config.yaml
dataset: "read English sentences (LibriTTS-R)"
train_examples: 15625
input: "log_mel"
win_length: 400
tokenizer: "char"
activation: "relu"
kernel_size: 17
stem: "single"
beta2: 0.95
eps: 1e-08
batch_size: 256
Rows from block 10, named by matrix and row number. Each number is 500 + 40 x the weight over its row's rms, rounded and kept within 0 to 999. All counts start at 0. Numbers have three digits each. After the name is the row's rms in percent of the matrix's.
# short0: shortcut pointwise conv (model.blocks.10.short.0.weight, 288x240x1), inputs 0-79
short0.54 096:508467475520502537457501487450463500556476491435544496552558563491461514524463510507488478507498495531519516507470557517569552480496466512525451470504481484462497538501559481534468542520518507526535472461469479565503604464520509480516509491
short0.55 098:496587510521471544488464481489550465504532454495488463455481486556548513476501482500454449515506515542471530413490434514468540485522549531449471470534451430567465535479430466468520503478468468551429495437486566410421534432509427411531462529
short0.56 094:492448468438550452537481482481528470537409470532530537451547521471488511466521488532546489540507515447497460548510540522471473556440553488516529556526508447513456535438529443517545520500562434445473486468448505594554458546517551559471485514
short0.57 103:525446502395507465556444476496460480499549531467503550487486505517456489518522496451542455455543557430518487557513405457523522481395479486499514482546532509427476498526503475555445472348505476451511476469562480527487513533560482508552428454
short0.58 098:488509534493526488492533541383491547537485493555514548399483550571425527494476496489452399453486450511522431533544420464475538457514534491521421358534431489484477513468448474452539492497536481482493479476477501542520491452469508490558530562
short0.59 100:473517534486468469482513452525470448509572404499527458472549458486505505493453425530454477512472570515520510516504399482499504513437517490514540505506508513517541531496497572434530480514493482531399569492500518460462528581447449500468424523
short0.60 102:525492485487453489436527515499613471550484577480460503489501462544456436415459523529520520485381481457454505494465502446416513348513422453474538483470514488556531395505475503510557482518530527510567463491391478503463447478515443541511532486
short0.61 101:472554478462498512471520446488507436496415480562529447537504547461497535433462500579472493512590540499425508508485517433481474533489457516515492458408509551533478453434502525483494551456476481531535555485436496445527504501512556513467539489
short0.62 104:449444437390468518515478523487480516471505573424485494517471529512448477455489495523416511527488566462484470524547564543559511474475536470480474501510374547542493397494553581379524486529519530558479438467468481425483525527484512507495530492
short0.63 101:523500447511489376506512539505538535530565536513491519493482496412557548508452500418518466519476512549534476425482361484427493507464499503446528566493464406479505522442462467468475477549541483487437515506475505481509535534463476533505500566
short0.64 095:474497500541520487415535490551529554464458547527512515423475482458523530496474494430496487484619452416468495543521518464456521435484449455389514547442445410483531442507472442553520549515497516547511480533451509517516485435550490546514507496
short0.65 102:469537525470529509491534560507507525510560494419517495508469424496534534491495488411474442481564513484498425531500393461449569465457511491490556601519502497475503553525546499494477458516445453491468546496566486511447497508558477388527438479
short0.66 100:484458520464443524498499499436489524411511530530421512540491496445535557485577518473515432518471518505543490429509457490481408503542471553489461509557475514513504435424507506478527476470526503529452511529540507422455485536470489449468548494
short0.67 101:519511505537467496516438551463536450517458474536505477455452462490525534344470511506529531488471423455469484525477475514460483531487528485449496537485498447497485459415496493448524503485540461392574453471380501524483512502491497527489450475
short0.68 102:480435444512464511409542489518541493467419496531472491541485493466484494438481453518437532436501553532490460524546462541466478499500585563344494512439503534507468467444474480446486518518542530493492521464528534493535545472517461532538494555
short0.69 107:517495492532448489527439552464416454497507498492492515483440508436515451506424471527504500483478567532486463572455512455436507411485459500529535473375459523456443427509543499457543487494533546432486521442441418477498537545406532512493475478
short0.70 104:477510478463481528489554498577488469568512499530472557496550433390512512485374503471538503497511540462514522540558482533405421419515404436507472496436504508546444484527507507517470452535552524534471502488475496482514529581519502523419522486
short0.71 096:491483511518531469502513557464385516532443546577467535455524508436421403479545463492515518485545525501502464495487463493445491537484524531411437425467535536562517424458468492518509562507481525472503442526476452495459482560496534536479558506
short0.72 099:505470460429512526471438482468564451537483522460494510485546540566391465499525422522499485503497485450546520485505491544526492480522561430475487443527489437486549434498488470533479491427502456463497484457550494501464446449502535475491555444
short0.73 100:406500525437563511442495506477457543474517454547416402431510444475488463488562488464493528492495468546469483466520441492523455511488547492553471524527480516507530444405473491491482458539513487509522464508495477401442467486502460465537506501
short0.74 100:511417504462496493557513526544481464409507493490528519491541480446423510461544527486473474486525479506555455523512482488386452492469492454445469465468552500523475525389446502476487465441560572474526431422470485534514476561530487553486515537
short0.75 103:447518486518497476468547520522449497504515475524560466485438547432463413444441495450542486507428433536540420453550483536511446537450519463449515392440454511478474495422479530440475475464535521454539522452508458461538502470499492533487488506
short0.76 100:525467458502474482502486513549441489520510475533475495494473435535425574396525489541439470361536498537534488469543481499489537460500504554503500491440513482524431396539564447471530524484530535503469482484503502473520537513523467540541526499
short0.77 105:546515538481479564512530397462495529497359516445506479478490536549492442476463507486493505494399509541520464470494564457474524472548461472497473503566445461492494473515554524491532509465577548531553526461453492519442485492515483492447486461
short0.78 100:475488475522509507427419495533390482490499487527507472477475470573467450474409522471486457535493448537498476506512478484494507415556559499460500484484522545521519469435546522473468497501558517495467480388473549362500510451476450484544544503
short0.79 102:480433464381476540488554449501499504535549557479526526518493512542459545493522519502504472562459489488533496492456496468466418508420516462493499532481458455446512531500543541539474465466427487440497508497483505475491550541577520459475477499
short0.80 095:453550487487557442486487488539551500511525505541537505495551499487480459550528556432511545491536471479465528550476534517449464552477511469490438496525506453436517558492463472473446453471470536519552539427556489493518455552484484540561425527
short0.81 098:467527506498538549565457526425536520529524498467479530567545513529540513431451541539477458500490546402461440405516496474486521444527468513426510482459490562512449509511534480549522532518464523436465533517493500496383536537496477403515532469
short0.82 102:547482510472528527544541431494506500540491510472498479496519442512425480501501502524451494564526471478498495501487552481464414497486512388541480428542518544486571488528546538468537468545520533551531458408491545512433523464498431439589458520
short0.83 098:496507459466546484427548359566505483491555506455488476504519457568432465494579489512496515509463521476502476452504555524474499529535525504417481476501536478527509511451527531538525485521513552514482495517454452483497476568487471526511459525
short0.84 101:433456533421482381491546445479518485506489536481479536366508547546426456468541549495522436478551534498502531489476453518512510521466482424481512539481486499466542514485526527537489487477494400536542557548501466499455503492467546485539537529
short0.85 098:459389536430500490483524482513500535519467492567428503436420494476477477508488413451437532455472506469492377510462448549439508524464521504473410555454492514502474475475524500501410505466454427397423488571487509460532466560485505520597486455
short0.86 104:424465511468505436476533535512435504542438540526487556517512490458468530438515565512470452464535448493492478472512421520563529514452465489381529457512528520499499444402505482540518455520553529428472484494477467476491462513471442519443504522
short0.87 098:489462496432528527489486488509460505536515500478461390454482556538489517473467434590468540500518481499478519508481515448528483458462469492570431494399433504472472548439492490527477564541499508410497491477498443526503552577477520521442509461
short0.88 097:481503511475532514378515527539461544509540518506415452509453477508500543503483413515558481471495475488533438520479551487464488409502488581361579516505475527465511478444484471502532493550548503513484441523477457503466498483519527424505567497
short0.89 099:503416461459546511415472558501446507434438552425419470491502508417500477493556492437507480472429545493463519481480579532460486518494529446524477451478559488527503472463536518490560465519493554444469461489509471435393540475484485403503541511
short0.90 100:446528485460491444490479504491527458461518560496573472520465544533495506436485472544550485484500504477510478511482523483481413490524504521385504590500461475527433468520530444456506496505530424474485529494482477498517455559476507515493487473
short0.91 096:490494416432555518472542436505471506504498527446481419446557523439492427410557530497467454491498516526489472456512540515534429514498500442461536505547571562487470565468485487500478451501499555449521553485558499551440449532507526527559539495
short0.92 097:525508424446509565518487377459516527528507497487488498496511500407532512510501498412557534545541569533544423508436540521505484522433474537507520504512444494558455532506503569468501518472465525477510494534450513468473499502473402451501439569
short0.93 098:497467425517463382488471386471529520529384473588506504414519555457468477527510555446535480458450441475455446541503485447543520429500427514482499427499411535517483504447495408462487509469500509472546455492521488523539492459490491508454486534
short0.94 096:508491534432484491573506489536539445436503512474535500506540544542360492483453568453476515461482462503510486521464521505487540519466537475480514492506513490520471534384495530489507467479451515499500467435394495434506535546473479543432508529
short0.95 102:324552552551462450454474519583505521485456451488504415483483503455467532499452498457539528559464488481528498509532489539517505532542507506424527517483466512519464534471477540507459462515525477548486600458474518526517541466407508479454456427
short0.96 105:524430547473483549446538452536522487479484471488492527488491508499554501428474484478560561463500531515425541428496529481517545532459523424512528512477460485525462539463563495550500468541501522516539528502486499560524550494480458451521458500
short0.97 098:535434467491469525445448519510459507459505520522438556487447477499489498471478489484495491480535503432491410496480550504485525518495504445450575488371564482505531422518533503465574588491504448507467567533539476549410419552458494372490517503
short0.98 101:499430503519591511485484509453509481514506441530520439456543571562534484432523422524511506471486556413459539419534489553434484474499510432549447510506464415470518507441490511463511492451550512518472506449434518532476444514475487501548496510
short0.99 099:410451492416544458450457465468483504539476545500454477485516513410478477484527491485503477506504494497521536442476474507490464537451439460547526457419531529554491486486430504474546463480536508466520491474553485521480442498447503531507458476
short0.100 100:478485419474435518481478439449477535477479498484387506521516519493551523495480526470537511531486546438537511499495561516481502508510560458430540533489489510511529449422557485519500456511532526517529535534466418525491502504490474465402530523
short0.101 093:501476556435503498502559517490439465530482556441502557491556465386526420524514473486467500531505518524491432532560533492519545468477468524465536448457488507531477433543465507556515512504578512506538472531492480481379475511511557366507497498
short0.102 102:479495465508587459487509485513515486488485422561369536479493438460457382526515541463455531517497500466467443503502482477541476532435503522478471479495494485468505522505548511512429462369468492498505590455521468559534526533500483425539448550
short0.103 101:505529438499496521496523483512545470530468532528439553519507534560501494463494545460521461461459427528525549480508460523521462546402427427540465422494499542526378520521558482421437502427422525497538522479521560480515473520516503491557490608
short0.104 096:524541467512508429476499494491539542497484540498540415463488454475513558531494444492439504509466524447489521538549533489491416440507480443476519536507527501485551532517501542555545501496442412497536544491552496502532472522466573486530550493
short0.105 099:487453510499513473488546472516490552525422472446432500505436514564519492553505439500452460521518587519485519501478538488474491517557528500515476534483570517444422469542543529488543470534491484426478450521514462538556507574502526450454514562
short0.106 102:486555491460502526541415474546499440539509475445529489506495554508465488486443553474469477479488516554463480472454543498492499468472540498400462552563508503524482501417511491495471478507459530510509468382436531462502507475585560514558504530
short0.107 099:504521499548462501404497468572535507418373485514436359506521504531536465550445426543465573487478538473438507460516521520473520513558466504444514511452490497475588519482503509507493539503490524530535498457477440538505502485450468469485531515
short0.108 097:520511533485456511470485486495553502490526463484494447543503523411483523520501481534458536471533525534508492484499465515501540514522523495486562454498471517551540529480560515475529487531468435473487529457513469456445509526454347405605511486
short0.109 103:431484528440477504506499463500544470493488524449520483436473547456510493479477507433500526495483509505528563545555578488526549567359460541502518467522449527493497511503501446522425518433524507547502512484487499565481514541438486516499473480
short0.110 101:471477520533506445465472414518524465435497438500469563471491534544497479484428456408495562562430524513528518470543530519469516525471540541463515447501486449463513529508445524463517562474491474551584485449405432582459557481515442537509563561
short0.111 100:521464520505503530492479461530549497529501532483401448568527487484480417496506500483507526548485581519442491471488580425420448483565518469543495502425476518560487525524532460450489435501432557519525521520503516499408525539469494445436510543
short0.112 095:437450502407503436457483449553522503471529517543453510525503472488545520444536517412456487484467414422473471508526502483440461493388501448476515454502523486517469474481535528513457518456432520462431466459516535458490475466416493441544453498
short0.113 099:502470513494466537488472484468474517519429531511482522505453516585528490498539481463460495516469464476432489476505540498419476519489522489387475524397487498513473448494553442469493520515454550480521582468556523482519435511423479501578462502
short0.114 101:521527454475487479498532429430498482550395474476347504573555479453427406488503526521438457512510486453565495483516512484475522528478556487471486505461515470450529573453485534485528523511486466521443541495444536549472493517509460501507494484
short0.115 102:541474492495489525451507562515506526556424505481486535496547491384512434480546511486534521449510463481485534493459567592501533520491482478472510414468514539463471538562512503504496544561504524461419517507520520455466494497495473506421525524
short0.116 098:382445489454526498475488455509546500530469524479481516480499492457495484501501488471547493519512524447470515517504490480490529511437515489489485542502512487564488509470453487513419475528491484491480519481502469485490540491496454492470383481
short0.117 102:479536522531476451500443420495526442490487541516434514502528445472510516520423492490494525553529541506492522517488535444488513486471544523508512546419481466532520473409459516506462512446476509462551523488441440449488463487472502429535443518
short0.118 102:465493561507516510539465505547466438386529517530477493316517532443491451479485516493535498472533494472483497457470486523535510545445435479520452466527505521527473490509507484462503499525565503510472562496471517561502491566485507498473479531
short0.119 101:496470552459469568541445465472472437511461473467396468485473520518529441509472509516477523518538478494478523541509465485450536505529410436543483487495519451510423430538500528505490545482553489443517465540464472510478471506549413482528460512
short0.120 099:463540405554510455362458506517567458503469497512491453484538521557481454518447541436537506453488439520509485460526482526498559484477571472408458484528477500498461510462504464502448532437514468526467500467453466507496453452476527536522467456
short0.121 100:517481434530487574545485466462510509477558522409492443536471500539512482480521430561479372538517576471444508460457494519553526478531553400465566541455547545450482442450501520485523509483488524509461579479553471464485518468550535417464474491
short0.122 099:442524505479442518506464532472499432520436489530444489422490498428547501378524496476525532426419445484529483530456538491437558509541494460539510487503490488519469390520455538441403455449509454457482402560519535448560459463490435497569495441
short0.123 098:457527563460485499377534524542458526455530566484467422482515504442464442517528479536491490495483430495538443515503485511520499497504472453482517477429540496594451469422501505544474537492520518531511522520506425486444504483492520398519540585
short0.124 097:457444505538484491494474502521537560536415536481501491484492483509382434510483486488481477477475554517542525465470512514452483502510454472530545527473521474514521404507508483519465521483527451467502505510517527462468479562444554510412512480
short0.125 101:517527469428409493546501566538500559519481488528477532475598431503445504490500535411505561498532541444444549481524485475419544545423468428501493518464463476486477520542513443461546538508488455491493548520515438484487523468513480497507461492
short0.126 103:535497527518469486511478427509521477451426440502537490440475484485567467458522513501538485512434504507530492529555496492512504551507447532535495484545444464478475505548509535444492552433545520529560479495453488512542457546480366531519439535
short0.127 099:483504470533470491439507517450530449548473517519427504528524524474540430487465546452475474465457489453448510522524533541401426496549570521499473562552483524558546482560515489473488451483510476498521462418467484488463516477576522485455535502
short0.128 099:448504522427534500465485501493371501443537519458432537444541503471436481466475471527470530468521554403461532561444492550480470485500545471489469554485468513497521495482480465496438507463535452500523437560477472419486512553519511430538554446
short0.129 104:455450412448472479497488530494509526445539485480523488467555504482479489485521438470574493461549468432493488492455461550516500514425560535446525526491534534446513528429480520537485494390496420524474527514511475514390516483537450462479458512
short0.130 102:494482453489564419513529503448477497560523443549539451432504531502545559513488445513509538527446529425442491467548475554519496462519515507470511550555469358527489472461469387498498516475450428466512475499499484479541447463482511510522551471
short0.131 101:545507510479475448520428431546509531483530456529526500464479531441497501507483479449510487504445434448454504521487504496487519518451485488507403504495418488531445472521469459469525459463499510470507597501509473449524518560541471508497518535
short0.132 098:466469565427569510534511520486462550571518471495458543415483534486526488497442521503524513450397434475550500523433502512598516552437436472530460498486374538461551496516515476511430418456511456551522541427498524509491530577472539494470487563
short0.133 099:534574520505542447450542533494495497500516492502533478466471521589418532507546444479500531553529507466543472496549528547466512459536500519443483534516516453437457474521525556503488500451563459509465489457490548464466451440545512441433500416
short0.134 093:525498542538461501491509529508510492512502529439441546415526506479532493529479527522437495564507487534506527514469457522548478512537531483502541492483524453483462518585507543525531484490511463526489560507471518482529440577480526564520449534
short0.135 096:545484526507493518556504513501490512400489570539531402451501469534512490496537488561519545510440447545485535478508451480512430532531532434548487511442451467441524468369531541431514463486551508436533464533532402513524427501549518478502500450
short0.136 098:479414430496485490417483533519511573456438537517438532511463496468524501495534513434469497491506520393486512446504481529484491575460490440407466525468467471484452459418530517415519513462531513528526485509503471536524474509497532497522466445
short0.137 100:491458468495473499448487459541465513473508468508441524501501538467518511530476511491532460467528512545539521555524541458466426491534557558552498376456517461437484416483517468503490478579533521479465396483459487484534544459555520441540500468
short0.138 099:506504558521496489476504496466558409479467478482536502528557495494502501506501497491424531420577482459454404579550508525417490531484520508504509480456461505530360469552541519506515596520492464408479432523461416590488484514418480404461552528
short0.139 101:502468525430479481500495546483355494481554511466498510533463525542506401445470542473405479514432468547494502454517475381463541472464482508539515397498467538541451560374467544405506525510532501551521512461526456466540489433432482514518487508
short0.140 102:502470569503486477554558516481405505495461532511521435450508518458511501485346466513404401492444490518480529517517528444453535521515503549544544497560444536473466488546539436480518517556491454488473476505508446499529545531445524556423479538
short0.141 100:516544474540422545519487521492509518452481481515492436450542491465473423473499510502512475505525515530560506470545514521506471500546502503372455491480432557487502528428499573461549519553486545523464438476491477503503515493546510528482609523
short0.142 098:481498476509494525446489538509539441478499518498417503475479515581526519433467535515454458509476479484494511435469489442576493517475514508453428562450488503509432515472502464468495551508492532513457465534456474461493481491500412450491543497
short0.143 102:502481452408504509479396506496490526450501490465442446469502554483534442503467423492561487504509497445523510482450497507428438514426503499481422506521514508551464466477518492550496503471510455445484553503515383452473524493505504469541525484
short0.144 097:506445515531529507470435493472412495529468417524548477459403459505529500457476424527470479452548506512443497488502555476483489534548507546419487540408527504452446430445523462511542526557507470584479479481477412483557524511530517533488506488
short0.145 101:459490463503556494541480485445460527514501485462400483408447501488516512464500484503556489513456493528487520497479518438513468603480524530520469544440486540490480492443464481489513468494524582552439518388432491503480488494444426544422445547
short0.146 100:481476466440529463457501350534490537525514479474497487484587510495539514503537484447454541489484512529499533533545537518512523501488583544484476542501469467569479456478537481451523476456519481510515502522478468565501533521501496454468500479
short0.147 100:419507535481500487410549529445560465495526524515412508524441393510523508468465497523497540534594469521472451486484467543517492438495532530413530503538444515501438552442501556484466520450517400518533560523460549487404528509496559395420536445
short0.148 101:517467518492461485512541530519508476496420490532512518471549455445524421471525521502456489435508472424501478533527503479424532540522544525458423546480507537555526455542520458479459458473522470464527514519460488538559517501442454501484459505
short0.149 102:488337506478447443481441555513480523479539494509490531521550465497553453473512500467463456457453516407493482502404432444472520522536533464453480472487464487496445519494457467518472469423473482425495536511468461466523505475491493518459480513
short0.150 099:526509493569495502489562516513437400535443507566451468484488533465551501477499477486553512527541587532431514482542480543469439541529537506461559539459482545514471502439555450540543519550504458472488479487416473466569521517441456475424578424
short0.151 103:465432468489546537508491488500538525501398509471446523510503569491527439490535521559526566535502478461492506513507531411552428525479418485535562423514522524540454505468450452548478495535532561461509426481471437578479502436470517486478504527
short0.152 100:537462518522502513463539402487508437540503550539529525494569478464471537478544475526507515478532562532490550527527492459524501516512515498508439471492422501513455455531478540492498525470476489554571511491455509471555476584464476535485502437
short0.153 099:499452521526420512528484525471477530471439542479538511515551514486516530487526460475423469466546540534491438546506551450474512490529497513506529449472449461551515487431497471442556531496513389503538459529540402427502471499389521487452536514
short0.154 099:515576473491505510493473525479585557547539537498414532512552450507489498492561462547484530526467544437501482484508443544433463524508540506439523464509533592497489518486507468521505520440555488477505625541565497479429485440471472436476475527
short0.155 103:490498492499439528455494484518418501491499487510393567495507491553549512512503483515554482443498447444448454460554482490504482590526470470436507522399519516553525465425535504467503535526468459451526456506581451519482431525476481515507481515
short0.156 098:467419477466461578442491508512470504537507526460523454473533585466482504382444400471507484464518491461481465459494539528490526536558456476446497533534501529508461395451556502465486525537536538519470399424387471413488457475493476435498495502
short0.157 098:507485489438474434547522446526506513534493453519494410402550539527507455474546500430525453556499508462540507451441514511513419507531543492465439401435565475505511487454515499493555526487489434482509534596531446530545434485484481491502497535
short0.158 099:495387466522519518497443480431446459478523505482493473478461496526521385481562408494500494490546506476464520467510455522440518508406569486544434489491434507445548443406485429461520466486470531507517517585487488476558480543533510550508453530
short0.159 098:509555555533509466503469494465535499528464484493501520473484466516481528507506515490522495495560478452459522380454544463414544536524475527558474583482519465483506520515488530511530397538527437535459539465547502427498547544516513518473558544
short0.160 098:492491447383597449502520517552513547504509535437480431524472496514456439456500500459467492574501396493478444475554522468477515561448439484539402452472480473522514525448442458449480563428486493466483476478470501460448493518487525559429551463
short0.161 104:541499530503474523526491553503461505474468552557535496487469467449453490488518432495485439495516483501497506491495524457476361493516496490490529542532498510455527484508563474543513549505498523493496477481471490528500473451440434518551468460
short0.162 099:462534503464509534499458512449487609535476534537527495481538486476505519523481569528451576495452514519498397569471540511563512409433460536443566448515485523565575536528486465521485470437468517502470483528471542460427421493420421500510573521
short0.163 104:479474516451475496533477505473556486543526520420521462473525519550490523498500468446542466444537505471505462502537504481503527413485509460515470503471514442459537423484441519501492521450534497546472505512527469502495494542575546486447568451
short0.164 104:444457502447489481527557507467524469522533544409540519493486511585496529481504484476530549461504498486475480455506483513530460502462517497481503465506514535480461457449484444540430516477557509531491470456527528492445531477478475478484485498
short0.165 099:506426487455492479523448544466569574474507485520424437492487521521535552525557471455456476553491457418344445547488461538508514531447522464478550479496508498499454534454453400559511536524445446482448510490531409498535447530437520517474503486
short0.166 101:500466509533487473515430504485502539512517521493522435455528490515484515359530399493603443514484418482504502501525446472467475569477437551526515541461476544568412456439556486466455551499462470485497489570450458480554531517560542534473559507
short0.167 107:480475505532372461502497524492403526469501502513516516515489423539531506456531513540435495473475476489524460470444525435451506495565515505419444486406486501512520482444481541534480501537541466519469485555526525452520535519522477521521532530
short0.168 099:526441502409524509562505484487552472519523518576484502551535520573528463457488495533430484426517567479493521486564503507505536483485465453500545503460471459501482519531480503423456542482512443537484492493458496523493503526437500448518517450
short0.169 098:517491482535517372591505471443472547525448445414494473481518540440452483522552526428476495524539510475523483523565469559510561489518545527483516517495476485469483516505505431468516511521532431469442503441509528501446502435498531477492546520
short0.170 102:464512469448494516306492515444472533450452490493460487565454500513544521500490504513483487517461515475516398485475530488430457520583488516427526549477544483495495443392481459478544440495470556482550429494407439453492530501472471558498571486
short0.171 106:508538546547436546529523518449455437387501525473503508482490454460519465468416498496472550508517506482480488498463535548499503475567527428511509459462521538475599474517558519446481494477499473531526525551425504404541414488543486478504498476
short0.172 099:489502445431525439488523497493511599430474453540444510547481521457550429509456497434522444482491516489544528434433505485492516534414400550536516346523513432510521516403412539487492544472445487539437526537487514565482503538476563476495548540
short0.173 100:465509547509437484480505471481545476507436465500505408347496501495489445426503487431467459542462594563507566496548454465452486526502503433523443475415428457520410486471490443504540486463554524511505526518505504493513509520442480539446436499
short0.174 100:502474480463559445448565550521521460518492490578405509476501508528489498428491457511457503439465487506514518454483480505513501524436513506488479531511400475490507539487436451550411500499508418446483462505480519516481479551506543534564551467
short0.175 101:445480504423509509488518508569512540550488465489514548425485539496507507516472471470503434500508489522526474515483444533523542536464519540486519515503436478449470468534502450511442491450491542515465476538539440492476569502497486482489387485
short0.176 098:543450477469455514526595438444410523521445433515478470484497555481424482460535480521451467465550564497549504477536455533523484466471501532446460524540488550498477390523513507450501507503502502495517487463550392518525517522462524461525520479
short0.177 098:511413491458542490522501485480545517504521526483435474430486573469521511528444469473486529465521493531532408543460528525519506513511465514458434503509465559546475433519500539498512475443538498446474495539523457518409474476498534402516507565
short0.178 096:509403530479525493476543526462473487493460510511413481516530447395526458475506514488457522398571434429504394511423532531485526546478530491500471426489532512517451467545505503491521455558513479498434474507517484517415463524472568347489529476
short0.179 099:496513433478516527528474436483517430503509473512517472501528511422453462521429513480483564510474545511528544522515517512499400550489493499533524489522562555601535481536483512494538502540521494488517487438457513490478540528488478545471515439
short0.180 100:494471426517478509520453538443500563503434521489519459487459519534492469482466550515528453534457454448405495483520520471427468546496443476468480544326451516500526524442480484405499444411466534459598441557520450491506494528487497531472471535
short0.181 096:529504543498518554535461529461535541510537538495501484519423483461459465521457482482503401546475553506509457488470519503467471467494392491545523535466450494541453468506527475514490519539516533563500504545497482419519511519456544524430469443
short0.182 108:488547482506462476508516463508573446545480511527458505500505491363476498419443450483454473448472531516489487465548510457420446471532491434511489460414499463524474418515489494498486475468513487484521492463459440508482468483504541455423541499
short0.183 099:566513557516571527503530483472484491501495519531555502468501504510381421546511579531460491442512507481452447532519452508472508485495533474480412563462526503436561491534522496526518553516504389514530501536536504476493487563504559442508542541
short0.184 100:489454542493425530536459486464502459450501505497470475474480520503421469489473520446445500434544538508461536525518508474403446535400507565492484479493471498436508475546550542457552521468458455469490502505465465418456505528543483487539495529
short0.185 100:495529501467484506531493518479498435600460490505531504465537563439386455439438484474520508468455453504419494513566516540590512456446523516466480543521476501554498517504482462564505436514523523556464485511443518563504421437474519524534457461
short0.186 096:434474510404529485513520454472512488573506518387481490438541550512479412488520477486506501495427482472460443454521510493525473535416534438481480505526482548473492497435404441455379530462508561498559482517459520550525438520472501535471483536
short0.187 099:573489568479500478461496563519522491558485510531534529471534521444477495368587487455550494516514471487461558419495453499502473507504507464512530562518470524498499473440470468549478451541513467440530542506455492531513467477603465535455473499
short0.188 099:532534496487475475480460492528509517494545492523539409492534520535534484472515372532500456472503478511530428485497480501428464560491503523427504497542515414513454508467542519504517471540547433447364470506516544526501453482454534552504450485
short0.189 095:531423529444505465464494469496525571465510516545480486446509490505514506471459528536488522429549423558480492532522462430559477529497423508455488557506478495512468435444552487568499452517526496444463490486531510462445483542479521502548521525
short0.190 098:554500519527509476509459469518486521476554445557475436532503450478487539495585516483547509558555495518431551500485494473528388474570486542417551505444557482535480530505535496553517521506458455497442488510525476478483461513516529463498527552
short0.191 101:549455532518497520514489487533440468446545546445400431509557483476516537485478412545457531509495585558492524392514528533449501499512466469528506573473472466419426464503475510556492511532538513550509528514521494440508521509527438484463447554
short0.192 100:484495511536535540487485495565497454519466506465543535469536475572503500536454477508515506527447454532507510459440542492543508444602576408526518494496443521407533491416560517530470513532477484469460467417481482454530550526492479529449462550
short0.193 100:546494536457445535487539456534463581435522466555542488507507518520495465521504496556503561460451513452480450463516479409527447526491440467471489483456463504527484482450557517458530529505456478506508501539542511435539473496463529493499487485
short0.194 101:529421515454446513490471516497484463464541507526522521508515550498492451436442478504526551544541500486515528487501432425487457496418511458506468495433495516470491499506479521460513411513522471502541421508436519476461418487486460532476510535
short0.195 107:460513532434520517522507466514507477487479469502502496533507521386504537456395457531487473475463517506463541430490547570392444530516522469520472451424496513493528483443505502455484494518538498436523508410500456437481527485581514491532450546
short0.196 100:587503467469553480559546491515508525541466495486440498488517587420525471535442485519500477440449490535567523421530512492591569470510524453533519523524438445487548508478492519477528462480444474518538427437459484507513510508491449508516513509
short0.197 100:491520514478479545545545561500481478511489424488510504506476411464539497456515398445454525525559493459533493467494433528550496572489522437569472437392476512484560533459498521511501428458517506464505603474481517478550540505465428517513546521
short0.198 101:408523534469512456548527465545519507502581499415477495520515550522455519527507538457421469480534514490475500503511492430468478509364487506445531475492556433512512505433565483520426465486473477436486490512492493418443519536536468442449480483
short0.199 106:496433480472488511507549505553571433513521514507482502516440476431518462422470513478459498448521526493499505500507529432428433491494455487521494532427465515536475460441442496471516488473564506473504438433443475447435466555461510528568500496
short0.200 101:537548457539499414503453533561524535450528517512554496434463533501345505510449468454496574552489498524450514459533529486551510489495494498513537501467512410467478484440500515472542409539479469490532559524500450447487511531490452534498509479
short0.201 094:347466525523559445518475515485538469536486560405462504466526476429406497539574571463501432510491501522501514512537479479534503539497405526519491463541523444459515524556547540508476458561461561370510549547523518517412532487544537497531484409
short0.202 092:529473486499498563525507491386487548507529520492511456550460505487549511538524437442509452463461476434464473429465477484477462536492542489411495484472564517392507489499502532549473482536485523523424504484499492489471584510515502424552490493
short0.203 098:459433576529524489472474537528538494468437520519525519451534473487495431513542435496476443414520523404576388540541510500532536542485503490511573558470510519441491520491515450516502524538494480545515541456491498526534503516510353505538536491
short0.204 098:497519451534549493432483510564504495491455531529515497506475474515494496524477509468525471508482484550515476513520531545475503514501453498422464545506508499554486561437434501423531535495512511479449554497456525511483485511522497537543534513
short0.205 096:471449471534526493518533499498484524463438537458491507488538440489438531399417448478414547469487496527474489506498535433516514551484471496533515485491553518482440504526441507486492558483491479512483463478513459487516557532527392547428552541
short0.206 101:474462515492484552456516498446480491436521474481504416495508528440497451486516468456484509494552517476492529533508537465478472535521454470463482480448486551490484494500524520519529442458464488505418396522496433538467487530515519475534488379
short0.207 103:427508452460498478436489508530507499473517432523465517451441466428498562457544507506470481459434455496497488370524452504437458493487517490465518524500461480512511522494479441545468431475473490510472522549549513463448385466522455514518537517
short0.208 107:481541487508450524501449493498477458491498476531554527523563475461508502502502489494494482488483484524487508469510547471432417441539498484521519470477451504469485542437494499500515452484574446446541496450492480472549425475454518498500508511
short0.209 102:520542475495422490473474487462556540422449496519546506448520431543537441465441513506549608525439426524489447554533464508456582472498542574411559493503558540517495454490493477500534453489502535519558469484536556415521453545519533487459454466
short0.210 100:472452543535569571490514538428547480465448529496548516494538500515514489439529419499531445445495519414454487500452446507492515526465508457516540470555535450504487550378445525472449474431526536485533386532477475434436483542536481535525533507
short0.211 102:514546488417489474489410422479502529519490508466485482490476509496443518554482494512579460572590528464566448564501477557473536514463426487488550485451485497501488496520483545531435460479496445514464495575484490517357560493454511419467504462
short0.212 102:461445535473607477498458550535485473457510486476528560510392491496560464493474396505425515536479433503483506446577476431494449453473475487519480533437502473467547531443396395477402471512498512439497520516461503509590458523470491528492472513
short0.213 105:544532529522476533512463521494417518436477502520527518456431465576507434467467486482538559508423461439434528526547469538469437454534535482466472513494429483548519451500503448467462601451489512552455527486492468481514436462446444538492497559
short0.214 102:416519538519454520499501503484425474487502415515495502453449515415520543513539483455524529462526483538463467531486482484455437448501506473404478542390492550475470552480517462457487491519484528481406486403516464487495505551491428504560549539